config.yaml
time_shift_ms: 100
n_mels: 64
input: "log_mel"
targets: ["instrument"]
mlp_ratio: 2.67
patch_size: [16, 4]
mixing: "cutmix"
momentum: 0.9
batch_size: 256
lr_schedule: "cosine"
Rows from block 7 of a small sound classifier, named by matrix and row number. Rows with one number belong to one neuron. Each number is 500 + 40 x the weight over its row's rms, rounded and kept within 0 to 999. All counts start at 0. Numbers have three digits each.
After each neuron's rows are labels from the 100 clips, of 14848, where the neuron reaches its largest size: "responds to" is what is common among them; "lies over" is the class under the peak. Only what is clearly more common there than usual is listed. The data: synthesized solo parts of chorales (CocoChorales). In brackets: how many of the 100, against the usual share in percent.
# gate: MLP gate (model.blocks.7.mlp.gate.weight, 672x256), inputs 111-147
# fc1: MLP up (model.blocks.7.mlp.fc1.weight, 672x256), inputs 111-147
# fc2: MLP down (model.blocks.7.mlp.fc2.weight, 256x672, transposed), outputs 111-147

gate.58:522496458524538521489438549501456610590468448524513469525461506570454504559528562441491447455515514454544477515
fc1.58:551456522517500510502593537538522528443475482447494550536498491524538478539486501545551473547489535550441537542
fc2.58:506560544532434459504601428455538554496489627511519485499517505541550489516516500531532487543502552494537515447
responds to: violin (73 vs 13.8); note B4 (40 vs 9.4); note C5 (32 vs 10.2); note C#5 (29 vs 10.1)
lies over: B4 (30 vs 3.3)

gate.62:422521483514526518491476521467480555564485509454467499525556459466492488471514477547475588527486582483456570482
fc1.62:431539563494484457531462491546432512490490490500488546528436559494459499502474439485565527527523487490510456464
fc2.62:507543498481470456515501526444571492594519477514489539486482481467532505504474479502472510419457587498464545487
responds to: trumpet (53 vs 8.5); note D#5 (48 vs 8.9); flute (34 vs 8.5)
lies over: D#5 (37 vs 2.9)

gate.369:534507473522516550457533452480415426489496505517481474509572499472489551463463556529456517471448582501517548427
fc1.369:477462594481423459518517547522514504523533424554558568513538503543496565475481486537437486519515516519579504548
fc2.369:527575451449525436436477501529515560459541468479501511538525481475481451586567503572483524525516502524461458486
responds to: trumpet (85 vs 8.5); note G5 (34 vs 6.3); note A#5 (30 vs 1.3); note G#5 (27 vs 3.8)
lies over: A#5 (29 vs 0.4)

gate.615:449454494483508554581475500465416521494438464524491526475556525448491460522386438521578494466480535512488546568
fc1.615:530498557515554508521541513531519492514554448462524542515456509565572441502481442472539529482567556570453430509
fc2.615:478436478513449477555415448497468533516412425537526509476440531447492496623467554381460556488477575522496536474
responds to: bassoon (74 vs 8.2); note C#4 (41 vs 12.1); note A#3 (31 vs 10.1); note G#3 (27 vs 8)
lies over: C#4 (35 vs 3.4)

gate.100:584446475497522420444521584485525433487492557464478423515484455538522484509507499441470398455524503499555491525
fc1.100:517524494576563565501470517517587583523472498457549532506505482592567571502495524516477467513516507508523447408
fc2.100:484514577551383507494552505522543495468484481475458446472551598521520511521514546475495471497477555514558490474
responds to: tuba (55 vs 8.6); note G#3 (42 vs 8)
lies over: G#3 (38 vs 2.1)

gate.373:524517610507540501549547491514481440483465528435516536504544528578563454506526491521521518476481512499545480497
fc1.373:511489502417501518474501440525538453505496500503492536526485519518463451480514508592500465542453557505536543542
fc2.373:526496511537473628505440554517477476523512461497536470566479493467447487509487527482420477467500503516536441519
responds to: saxophone (83 vs 1.7); note A#4 (42 vs 10.7); note C5 (33 vs 10.2)
lies over: A#4 (25 vs 3.6)

gate.538:431534492521461499565535526496533455527542475535477516603486468512487534534510571548498444445505565534522499522
fc1.538:499541489552510471523517504513482547459459549456431446534472553512466514472476470409505478482445483473521558448
fc2.538:483574508541503520563504457493533509455522495467505455530510484471474508497505503498535480543521468472541498432
responds to: flute (79 vs 8.5); note D5 (47 vs 8.2); note E5 (29 vs 7.8)
lies over: D5 (31 vs 2.6)

gate.47:493533503489489498451520447426532473526549495543458554576582582527442504517467480469507507404474518474464538487
fc1.47:481529561449500499499489482579562441456440459410486493522456544447475480548560553469488449499501439500527609527
fc2.47:446464464477536491479507491462524558509465521527504422494499483429527502567428519523484477478497505511447535464
responds to: cello (100 vs 10.1); note D4 (44 vs 12.6); note C4 (34 vs 10.8); note B3 (29 vs 9.5)
lies over: D4 (37 vs 3.9)

gate.3:449527500567525493421464531426483538472492472516502537520497452566517489540433505455500575499450484435486494444
fc1.3:552531467422533461491513452539477456488474527537492519484458548476482525525528489476508510488495458447589560443
fc2.3:488500415427545470543553541460605494495505491498547537568502446492471458497569472426505614546451475472519466500
responds to: viola (50 vs 8.4); violin (39 vs 13.8); note E4 (37 vs 8.6)
lies over: E4 (34 vs 2.5)

gate.219:572412531465512497507492462468486408514512598462417508544572483488521580564523495486563491513533452551540375524
fc1.219:515488528459518508466429466557527445511565465496459497463502458520509515521597442431508455463494539475485526547
fc2.219:558515468522498557479529522535525518500449489461515484557551440508488550475509578515537429518438497390485478564
responds to: double bass (88 vs 1.7); note A#3 (57 vs 10.1); note G#3 (35 vs 8)
lies over: A#3 (42 vs 2.6)

gate.433:520526443453525523532478497552420476417452527519529518491456514517458520517541435476493464457522445524522553545
fc1.433:529521505536516477495462430422520498501457489456547452462524495515492486481520411450478516469511473514460483556
fc2.433:498425503549513510469546523528421499431553451540585565515512449536480549426491461532534493519506497544565530487
responds to: tuba (88 vs 8.6); note B3 (37 vs 9.5); note D4 (36 vs 12.6); note C4 (27 vs 10.8)
lies over: D4 (26 vs 3.9)

gate.603:538527542515468479539533462469574469514504512413495457502473544489502493529592493501532502436432478479534405532
fc1.603:547456546511549493465468488502541421459488487479481559524473564480552490530499566543468454510489510520526535530
fc2.603:550451470581514495505392479511498550511496505461457502499506442436499462466579462452497436486459446452504532513
responds to: horn (50 vs 6.7)
lies over: silence (47 vs 22.8)

gate.255:521515527541551489562505481431488607473512528457569451506468567434448551459553456536542480541520499493487430507
fc1.255:486504555595500530458554437472548441548542414462447552467573528514469548467447468471458495488445565467530508519
fc2.255:503503442549508531442506519450454569501472470533518482479480519520486474506484525503514481469476454472501535509
responds to: clarinet (32 vs 9)
lies over: silence (60 vs 22.8)

gate.584:522466617470518535501529459536459573509530448512559538485505582558513468482458543525526509482559504537491472417
fc1.584:507487467510549443546501487513509509531444499566429545475458538432479473477510475461549521458532518458499584556
fc2.584:541552552506465415491467545478482477480478447521497408494456509508547570501573473463395463439486495503458498525
responds to: trumpet (36 vs 8.5); clarinet (34 vs 9); note C5 (27 vs 10.2)
lies over: silence (58 vs 22.8)

gate.38:534536496497553521537482518462488535551440516512463503517479549520661476544523493489521473528445479487559506468
fc1.38:504465507448488535506453489503452497467595503529518484525454442475468546508536505536522480539585440501576455478
fc2.38:475447496500506538492513539415542546483448420431565485514496496448584443518519472430516492486503529491483512486
responds to: clarinet (70 vs 9); note D#4 (43 vs 11); note F4 (29 vs 9.1)
lies over: D#4 (25 vs 3.6)

gate.420:520532511434426519456419506496459619447438526460478520458497505453482561460545518475617481474453476401445546532
fc1.420:531522460467482600477489504518520524455548457422503478462500464520459507415444598547553512531550517457456517521
fc2.420:455476572541469508557535457515499554479531438483465435545508546519484477477453487499503535468502483510474529469
responds to: violin (45 vs 13.8); note F#5 (34 vs 7.2); oboe (28 vs 7.5)
lies over: F#5 (27 vs 2.2)

gate.199:462416478555551431486462517462454541554503528541523507466545424477504487541496466491495478549577496448479440468
fc1.199:475560440477467506447541449520553445491528439515521534538446528434493513582488499496493544464487550516526495526
fc2.199:436433473488423536583456502511494510454576553477479515442479564486510460538465479531524473555467482401520518438
responds to: viola (81 vs 8.4); note A4 (31 vs 8.7); note G4 (25 vs 7.4)
lies over: A4 (30 vs 3.1)

gate.390:548466502517473429566472470526504497539492485513469469440493449443541571459465555458502473566490479394494487501
fc1.390:489563472511501478562542489567523498464458520476457568562575492417550470498498554477509529564463475484494544503
fc2.390:521468536479520511445514520537536498478457541569530577481486523453477543469481525520512551576478512531570500475
responds to: viola (48 vs 8.4)
lies over: silence (99 vs 22.8)

gate.511:552543438509526472548503535518486468456580498480512515519479471537469559511432547560534526560535442459463481493
fc1.511:469533497524424457486479460465457533440476481511503454466453495506531447462452573540483474562491445480473474476
fc2.511:511407401525483504474570475466555515478475484500528445549507525528547569456495415488482515534472475491429530437
responds to: note D4 (31 vs 12.6); tuba (29 vs 8.6); trumpet (25 vs 8.5)
lies over: D4 (25 vs 3.9)

gate.298:416533519488435444488404499526514486501529458485531584514475415477441533557451430574495538512487483508561555498
fc1.298:517480512482460592502477471412526550452524562470486469465557507518528542525543526439497492491457507462563489428
fc2.298:494520531483567478452473514477443437537484508539505479492511477505451504505513505539535488466534473507502524473
responds to: tuba (73 vs 8.6); note C4 (53 vs 10.8); note B3 (36 vs 9.5)
lies over: C4 (50 vs 2.8)

gate.313:497504492465439527478535539521489566572481539491473446515430497496519529525582487482500523557518429450501532524
fc1.313:510511510535527428450475502516529489487517427540490518480548533451513536459458502576576569582456432448514445487
fc2.313:523489455526441453577512513544487481511483445528537490483467502551474454480500529509483495487502456538502522541
responds to: double bass (99 vs 1.7); note A3 (50 vs 8.6); note A#3 (37 vs 10.1)
lies over: A3 (31 vs 2.3)

gate.160:501512522485459572521483530460454539479532536531530377474528470529581454461493491509385467555533490528537484517
fc1.160:557518500478520459517545490452523505489493498453448449557553515514568469477498448511571473468513491532422516473
fc2.160:441477493506503565495467480550429500569475480470490470501422436426494516499431482497476514491521553548537572473
responds to: viola (97 vs 8.4); note C5 (38 vs 10.2); note C#5 (33 vs 10.1)
lies over: C5 (27 vs 3.3)

gate.621:555431504476506447580510494454469545453503459477525462455515488571480516506496484571484491525549479489549482548
fc1.621:486472513473508597506458560439521540499525562467520562563538477504527475559491487550571411576454489539622516548
fc2.621:515496507365486497474546579588442478527506480486547456530450458506542487551434560420421568427528591550416550522
responds to: note G#4 (44 vs 9); saxophone (34 vs 1.7); note G4 (31 vs 7.4); instrument: clarinet (29 vs 9)
lies over: G#4 (34 vs 3)

gate.444:513503574552465514515524507481410445537534492492523409549515512522481516442513498476530487427510567465532523538
fc1.444:522468516513507484503528526421516508508417499484483426530591562518476436435497539507507445521471519537461517498
fc2.444:453487465535539445520523538568536492474469479496480571522478480506512496510464533469495554485440538543490495462
responds to: trombone (37 vs 7.2); note F4 (27 vs 9.1)
lies over: F4 (25 vs 2.9)

gate.150:511531506475495480430515530527450479491487491580462559473527524488500511606487502466461540471555525505533511431
fc1.150:515494427492552477525481521502462494477450540511496454510518470537531471551628482519495499415560499504510528484
fc2.150:484554524450512505439500543542422509478474513574489452477514478525530554510483500497501464478483557507480486488
responds to: flute (68 vs 8.5); note F#5 (54 vs 7.2); note E5 (26 vs 7.8)
lies over: F#5 (50 vs 2.2)

gate.365:538409465500457501457489509471536568538454483511484499580485520518504525506475484515484521503534473467559440562
fc1.365:565465548531483442532447546522521490564538555479449456505501519550544451515586539440511526530478472459490531518
fc2.365:491482547523443541572492475481601496572470497496604536516504556527506506442416492443497499547551554530478538461
responds to: cello (94 vs 10.1); note F#3 (52 vs 4.8); note B3 (34 vs 9.5)
lies over: F#3 (45 vs 1.2)

gate.405:469531465536512503510484482442528517446523537523525458547499553403480433495529543504458490551456530494565521501
fc1.405:487507537427485453456512445512494548496533479498479537490431529519576426483561489549481502499576518498526507513
fc2.405:551460505485460467546487518510524506497533467596562501523526492495555490530505505491521556488433502473485536514
responds to: saxophone (43 vs 1.7)
lies over: silence (77 vs 22.8)

gate.341:439548526482454458492534512452500578486498534564495467454538537517507520557446502526506469538501553451530510480
fc1.341:433498467467485495482594434497437518490495542414501506520478537476475563495467556501530505470461576554500562408
fc2.341:490507517479554521612543479505428501474451529504556591487505509545479509468485414508456505534501468503448480583
responds to: violin (87 vs 13.8); note G5 (56 vs 6.3); note F5 (39 vs 8.2); note F#5 (28 vs 7.2)
lies over: G5 (47 vs 2.1)

gate.13:476470509470542546490505537594450513554601475426559521527523521432514481539440530474480504484562557495453526468
fc1.13:416412486490551584510465485504432496533508515518487444479490431444557561511565488571511514514467544508450464506
fc2.13:478413486515524466553480520446519487473462509469527488448493559515529488534525487495538528543509427472513566484
responds to: violin (75 vs 13.8); note A#4 (49 vs 10.7); note C5 (29 vs 10.2)
lies over: A#4 (29 vs 3.6)

gate.137:498471456443562522511507432404447524475507420540488516479588452484560511470517521472425453547507471542496457534
fc1.137:584476527477414473554464542571482473489458525510477529475532483550557463508527499450515508495533506447485495414
fc2.137:494438499544486491482509548473533484498494533482476495447474473461463562415484493472523507481452508500520469535
responds to: saxophone (43 vs 1.7); note C5 (39 vs 10.2); oboe (27 vs 7.5)
lies over: C5 (29 vs 3.3)

gate.550:475509526566464500413536570506502456478538588551521522410447491497551518451508448489452524524479525474465454522
fc1.550:524488429466555468478481482470482473529520544419495451467466425439479529570432446465519545566527487476460482515
fc2.550:478467550490535480476551488469542464464441562454477484548492518507493466500461469492468485438448415565459495450
responds to: horn (76 vs 6.7); note C#5 (41 vs 10.1); note B4 (39 vs 9.4); note A#4 (28 vs 10.7)
lies over: C#5 (25 vs 3.3)

gate.385:488473461500527467487578509497481469534437534497506481500473475583471540575540490510541482547533533469549540499
fc1.385:522525501521456507449495466568462543418560513447537508488450468495500459454474480506450507509507556518480459483
fc2.385:595583568534467448486552522548470431451485508497534530528446561528528486467486513532467503511495493525429516437
responds to: clarinet (70 vs 9); note D#5 (33 vs 8.9); note A#4 (27 vs 10.7)
lies over: D#5 (28 vs 2.9)

gate.446:430428510503508494514576499592504562475498469540534553435524496528452543555571522466545511518446479502539463532
fc1.446:498463412473498530513541467466532507522508467530474527533538448455504447509569524532515523505493514444531469553
fc2.446:445430474481494502467533474574552474510434525484483489569456548481491540529483494566424549548541494526461461471
responds to: note D#5 (100 vs 8.9); trumpet (98 vs 8.5); note F5 (52 vs 8.2); note C#5 (37 vs 10.1)
lies over: D#5 (100 vs 2.9)

gate.326:491459429539525501524520456532486503465505501543420511476445483500453547477541493526492492576539568537509495506
fc1.326:449509497532520446548545519440501538499471430621506526428503468551463469485470433561489463544520509561534508537
fc2.326:412475492477460577484522461515533513489505504485491472479491532472482449518556523427471449534460488526436469492
responds to: tuba (71 vs 8.6); note B3 (43 vs 9.5); note A#3 (27 vs 10.1)
lies over: B3 (38 vs 2.5)

gate.103:540518460477500485502480428484523562514531566516485453472580493486503507488500466510491466533543527487500472458
fc1.103:514545522512470485472532490482484567435528575562516577500538494554437472529403485566528515472525528583496485451
fc2.103:534570537514539475542514542471476438467485532483510601462495492484439467519508523501552437481460463461506471463
responds to: saxophone (63 vs 1.7); trombone (32 vs 7.2); note D#4 (32 vs 11); note G#4 (27 vs 9)
lies over: D#4 (26 vs 3.6)

gate.307:479605499468501406553518464460519513458522530478555470554458486463488503484481534510490504470496474534606522457
fc1.307:476503474532473564530493489416519505520488504532466523555517470520476500513483468458487498558471492492509500444
fc2.307:516459520480465505494507491484456532456522534505515534530472400519592548500474523523523489489474475496462569447
responds to: trumpet (92 vs 8.5); note D5 (37 vs 8.2); note F5 (29 vs 8.2)
lies over: D5 (28 vs 2.6)

gate.451:537470448505477522497459506480513473591499542498553478459469604561515511492430453497495465481479483527489489567
fc1.451:519500488497532530488453511432522534507529539574426449490523498476510479484507541483492350430510546479566460535
fc2.451:448493533532485453507455580497485446540519525489543483484514534565478477454505459486553513482455501470509471507
responds to: violin (77 vs 13.8); note G#4 (46 vs 9)
lies over: G#4 (36 vs 3)

gate.477:451494462458499506497478518635513511498540460507512494500487563461518502471519534528505593460521492525509534502
fc1.477:498482521480479484553517493469506529497448488410448500500527523485468488494555504515542475524436545461541418512
fc2.477:504482561506499482505536516486499465539520508512485518414418456545533537487531511543481435471424468539514520539
responds to: saxophone (96 vs 1.7); note A4 (31 vs 8.7); note C#5 (30 vs 10.1); note C5 (26 vs 10.2)
lies over: C#5 (25 vs 3.3)

gate.177:543532466515473560553478450486510477540486533477546479540469495474455523543505505476510505507497526448472485478
fc1.177:549527511555471567428501496503540513542491533510493481477472494466523489504495509523451487525523539496528440486
fc2.177:465467430461509439516503508528488514529486475508589480493484439461499524546535469491565506529496518510480568551
responds to: horn (85 vs 6.7); note C5 (78 vs 10.2); note A#4 (35 vs 10.7)
lies over: C5 (77 vs 3.3)

gate.250:443558480534512465556516482462489593531473513449498482543517528483518499494493553517476516516484437574456506524
fc1.250:544451496463470495491461509389511515499503419506429521524507521522467513434449448504482541488494522516477462515
fc2.250:468482509444519524478585549628542536467586492450550451502593483448510545523571512586485484519484526442496480475
responds to: trombone (98 vs 7.2); note D4 (68 vs 12.6); note E4 (33 vs 8.6)
lies over: D4 (60 vs 3.9)

gate.476:464536537440495532498507535500497489560568458462506515563442451516554516436509547425522539499568540526435404468
fc1.476:505565486490524487463470532518491478474524534630497508527482487523458524593523474570585516426455565423529484475
fc2.476:456458506524603551488567485464529406536537531477488443504520474476485494529443442454431518407473490461571534642
responds to: cello (74 vs 10.1); note A3 (39 vs 8.6)
lies over: A3 (34 vs 2.3)

gate.245:425575478465425649502532476430468494472514517472592482518492495473464549553484524425500460498454561540535507536
fc1.245:465538504501449474524454490495525550465575440476521480530573566577513496532493420410440486426516463495566504518
fc2.245:426517481488523542431500503501533452477476480389532522439501488410457488510594457557485472504478525521496485527
responds to: tuba (88 vs 8.6); note A#3 (65 vs 10.1); note A3 (38 vs 8.6)
lies over: A#3 (56 vs 2.6)

gate.367:529518520510474560541493487484504542506430439516479554519508501518509510506475534453514532520556543601490509436
fc1.367:517499451479479567453492524516431561470538553467459472536432492514541463505510562550482431431555518538542511542
fc2.367:508473488416510515567527470459492522459525525545508407553463487445459473444449482506517470510499559499490507554
responds to: saxophone (42 vs 1.7); clarinet (34 vs 9)
lies over: silence (77 vs 22.8)

gate.305:489602584595486529568478491536561560521516543454449505569460496495499574492454425598484463524530503489505473514
fc1.305:571470495527535449561517489499560543463484480513563493453507570477510457535482536438497463520504506493458496505
fc2.305:493510497511523654506556487569471433510516469503444498541504478526519505466557456568446470489452565464504543502
responds to: cello (98 vs 10.1); note D4 (45 vs 12.6); note A3 (27 vs 8.6); note C4 (27 vs 10.8)
lies over: D4 (33 vs 3.9)

gate.215:503470484545479511506517492477509472522431521435553539490480592510492531562504491496453483477545526471523491533
fc1.215:497532436544542496487487494533556480437587502432449503549464493511497486540473471448525503491549502473538511504
fc2.215:522450436578498505461515519443523532426468498499514462394568547575484436458535491482499466531575457476507508501
responds to: tuba (91 vs 8.6); note A#3 (44 vs 10.1); note A3 (33 vs 8.6); note B3 (29 vs 9.5)
lies over: A#3 (25 vs 2.6)

gate.131:514479440540501520542426546418427521459496469558423489518492476441491490523493388531553528522442561534500424438
fc1.131:483411421502483505420498520533557408477451518435549492475468467544536452553499534499484434531520490461429535474
fc2.131:464504482534459528457463490462545490494503547493597389518539472607562447524494549549384584541463518542500510471
responds to: violin (69 vs 13.8); note G#4 (27 vs 9)
lies over: silence (77 vs 22.8)

gate.66:524502488452490567443574458476441570469486446485464501510543437494513473476559517466477510556530520532381509559
fc1.66:552539430481526489472460500537599487483556476490472526532467487530545455485537466417489530494538480457497506478
fc2.66:516492490457475538541451441495505436514449510523473475514497499454513581532514449524575581474425459446502520476
responds to: clarinet (58 vs 9); note F4 (50 vs 9.1); saxophone (33 vs 1.7)
lies over: F4 (35 vs 2.9)

gate.172:484547498543532532471499485476489485489567495563535489492494532543515520551533502567595371574535475502518460510
fc1.172:417493516443572465554491538500585506534494522496578569483493531490363456559514455469564488529500420431491493534
fc2.172:446517498422538508446565518447495478474482420514493609475554521493485467530490473495498446452511448518534502458
responds to: tuba (58 vs 8.6); note A3 (44 vs 8.6); note A#3 (29 vs 10.1); trombone (25 vs 7.2)
lies over: A3 (39 vs 2.3)

gate.337:554547470539478462496545480451502487533538526482527528450453530422441507531471564488539496566453480507548500544
fc1.337:530472506439455476474513409548423527498422529479411519447529542531457468501487486497481493533544468472515573466
fc2.337:457434549490483527559460437502487497500460547516510497460548575500582539500524529548512453478487557499519543489
responds to: oboe (38 vs 7.5); note C#5 (34 vs 10.1); viola (30 vs 8.4)
lies over: C#5 (32 vs 3.3)

gate.120:475537542527462486500548463498502447534551506533495505512549503554443450567441508489522545494473370436486529510
fc1.120:519534516506548463536452504466571489469498518473554512480432527421487490528450442545522506452570502559443509500
fc2.120:511468518498553456426464489540502500465480568539529505605540455506506473541495515521583512495513555436513489435
responds to: viola (66 vs 8.4); note A4 (26 vs 8.7)
lies over: silence (69 vs 22.8)

gate.71:440537505504553504459478546448559512472522506463453526542463510483510511496454508507439573441509473452496558491
fc1.71:534505500539536515551436546490499501443512486550498505435492513551468419553519439534512475524508500580465466499
fc2.71:503456500545481490546471499554454446544568504518492504514557477539519525519538457549500546485464570424547472484
responds to: clarinet (87 vs 9); note G#4 (41 vs 9)
lies over: G#4 (39 vs 3)

gate.557:536462481476484480477505461402485551529551521490464509506425484499561465461423494507445518502487510507482481476
fc1.557:578570516528463531475573538559444468501523484483557478559503463492493505478510574556467511432499446428520502554
fc2.557:559495521541463536516518568458473530580438535405508535494495447476524569452505488529506464501476544518485505488
responds to: viola (91 vs 8.4); note A#4 (52 vs 10.7); note G#4 (48 vs 9)
lies over: A#4 (50 vs 3.6)

gate.318:522511498455519529480540523510519497460475500477447529599587561468530548503500522483420474559466476534496521474
fc1.318:477459548491453456500490540527513534523459546460479491497457422537472482435531474507509415509478499520493472488
fc2.318:535491471489501507444433455500537495486492498491500491493522440490474514561443534502517509460497536494558455475
responds to: note D4 (38 vs 12.6); horn (29 vs 6.7); note A4 (25 vs 8.7)
lies over: D4 (29 vs 3.9)

gate.348:492547524520560515470514513512488528474508520433431471494464557568527504468487523569471464542516532547501432473
fc1.348:492523466548483440572508471508490546473502512500489462581543525491506439516499589465471496542536526493459521496
fc2.348:543553513517487516552485439442435476521459529540422421485537499527477556532480481552534509478484527430490481453
responds to: horn (98 vs 6.7); note A4 (75 vs 8.7); note B4 (34 vs 9.4)
lies over: A4 (71 vs 3.1)

gate.41:494455576490528420501475515481549477535482513506516574522461478506519486583559439432537438469446474474541517519
fc1.41:447474551503517484525536551455543571534611520405460524447559550534504476427511496516504530430463518471532426482
fc2.41:533514491498536485569486475529536397532490498476532507535539542481407377534534537524495509452614530466474485520
responds to: oboe (59 vs 7.5); note B4 (30 vs 9.4)
lies over: silence (86 vs 22.8)

gate.497:565498535455566439474479475560497493464536454531455455465498550466464524506564394466488483504457502512540493443
fc1.497:480529482498536464443454508522481426442514529405515496603550465519526460478583474473478527522460557488511467489
fc2.497:495476539569506508560486500482459480482549533526528506544441528432520510491532440501556571514497514574542517495
responds to: horn (89 vs 6.7); note C5 (47 vs 10.2); note C#5 (44 vs 10.1); note B4 (33 vs 9.4)
lies over: C#5 (25 vs 3.3)

gate.545:502560563508481532527511489428499544434508588463486451499471453526432543512473443568543523490432429541480487536
fc1.545:460495525496514509483531554453521472532439499490463527529617536513485479498471478437503474453449503542526523535
fc2.545:432532503539594564492429443495493575453478483419499500537508432513548515540551487536440520453514428545552382526
responds to: double bass (84 vs 1.7); note G3 (41 vs 6.2); note G#3 (31 vs 8)
lies over: G3 (30 vs 1.5)

gate.315:506452515531455502527586572463509567512436456435517456578496480458471472500508480562502463500559514490609449535
fc1.315:445479455488414501517551466457513464562466539489479553520483475458535489528530555430533471465486562561552485503
fc2.315:462449507547508474509503480541430487496563492441450526523605538533469461504609466517526514526491492532519524515
responds to: violin (57 vs 13.8); trumpet (33 vs 8.5); note A5 (30 vs 2.1); note G5 (26 vs 6.3)
lies over: A5 (28 vs 0.7)

gate.314:468515467472534530465553483506448462438484543530538572523535497551531490518544521527533532470542489557477480440
fc1.314:610468481577530416497459511494496498438494530496469488502493526509548470496443390471516480477480548469445431488
fc2.314:471558446455537475515506561525526493503558498500479512555549511453540464461510517548428478485497530502513582532
responds to: note D#5 (38 vs 8.9); trumpet (35 vs 8.5)
lies over: D#5 (37 vs 2.9)

gate.214:546532475540518463506531452496600495440461466562496486505482488493527438487475544475487504568548452530531519487
fc1.214:491504469480458422480535545495575561541535525433427513481511511537447554446544474480575490487498498552518520493
fc2.214:482538549547514429528543538482491529514392515545517505539502456567461518513449537487503501496513458501427499493
responds to: double bass (69 vs 1.7); note C4 (49 vs 10.8); note B3 (25 vs 9.5)
lies over: C4 (42 vs 2.8)

gate.40:496551497448445534466504549524536505543467519468527476553503578496462491431511522586590441484529452561480507440
fc1.40:515461463532523491468548523475507519442564549478507463475514436423565440525505541509505542553525526535529450469
fc2.40:463489484474530494453501483477480518482533555528510527542485463475476439509464429444490577476520513555478472612
responds to: horn (75 vs 6.7); note C5 (52 vs 10.2); note G4 (30 vs 7.4); note A#4 (28 vs 10.7)
lies over: C5 (45 vs 3.3)

gate.660:517455470472553517516527539497451575456535451469487475488441486529455548466511478481476553469513508449553436452
fc1.660:462506513433538527433467561483528539582472494495489486551506430490550505487463477484487469491436510507535516468
fc2.660:533503509536516478518540480465537460582480440451512511560517492517532535450501529455520494508473438545531436427
responds to: clarinet (96 vs 9); note D#5 (30 vs 8.9); note F5 (28 vs 8.2); note E5 (27 vs 7.8)
lies over: D#5 (25 vs 2.9)

gate.175:479495511557513511482479541489590501488429534513406531543542550466491496526525519488477498555403501545522527523
fc1.175:528540543532614446513571506531459445481557493505473499548509484529587566468572487495513468430460495451492517526
fc2.175:495545513485541485535447514492428570561480506548507555452495546574496464471475557432480528451514505510469541513
responds to: oboe (60 vs 7.5); note C5 (38 vs 10.2); note A#4 (29 vs 10.7)
lies over: C5 (29 vs 3.3)

gate.279:581521421592509488534496494543503449432439550529372542511449526441543527527513475420507526517473517477492491451
fc1.279:462478431469421494423448527494540420435465513484570548458465466472469432523529522529546495535536551554496489502
fc2.279:455510533482578491515442481540448525442550474486526468491548498449469491474526423471538502571425483457521458526
responds to: bassoon (81 vs 8.2); note B3 (50 vs 9.5); note A3 (26 vs 8.6)
lies over: B3 (37 vs 2.5)

gate.623:527476448491512417499469513484489490555483466575493472472546481464496530487466436438505499530474493481477512449
fc1.623:557489564477555426520536536454553533473492576488491471501509536494495543547463502510466482538518569485531535485
fc2.623:525521479516429442499472426452470504496547482457453478426543476470497503492416402455561494498484472487504515587
responds to: clarinet (41 vs 9); note F#5 (38 vs 7.2); note E5 (26 vs 7.8)
lies over: F#5 (25 vs 2.2)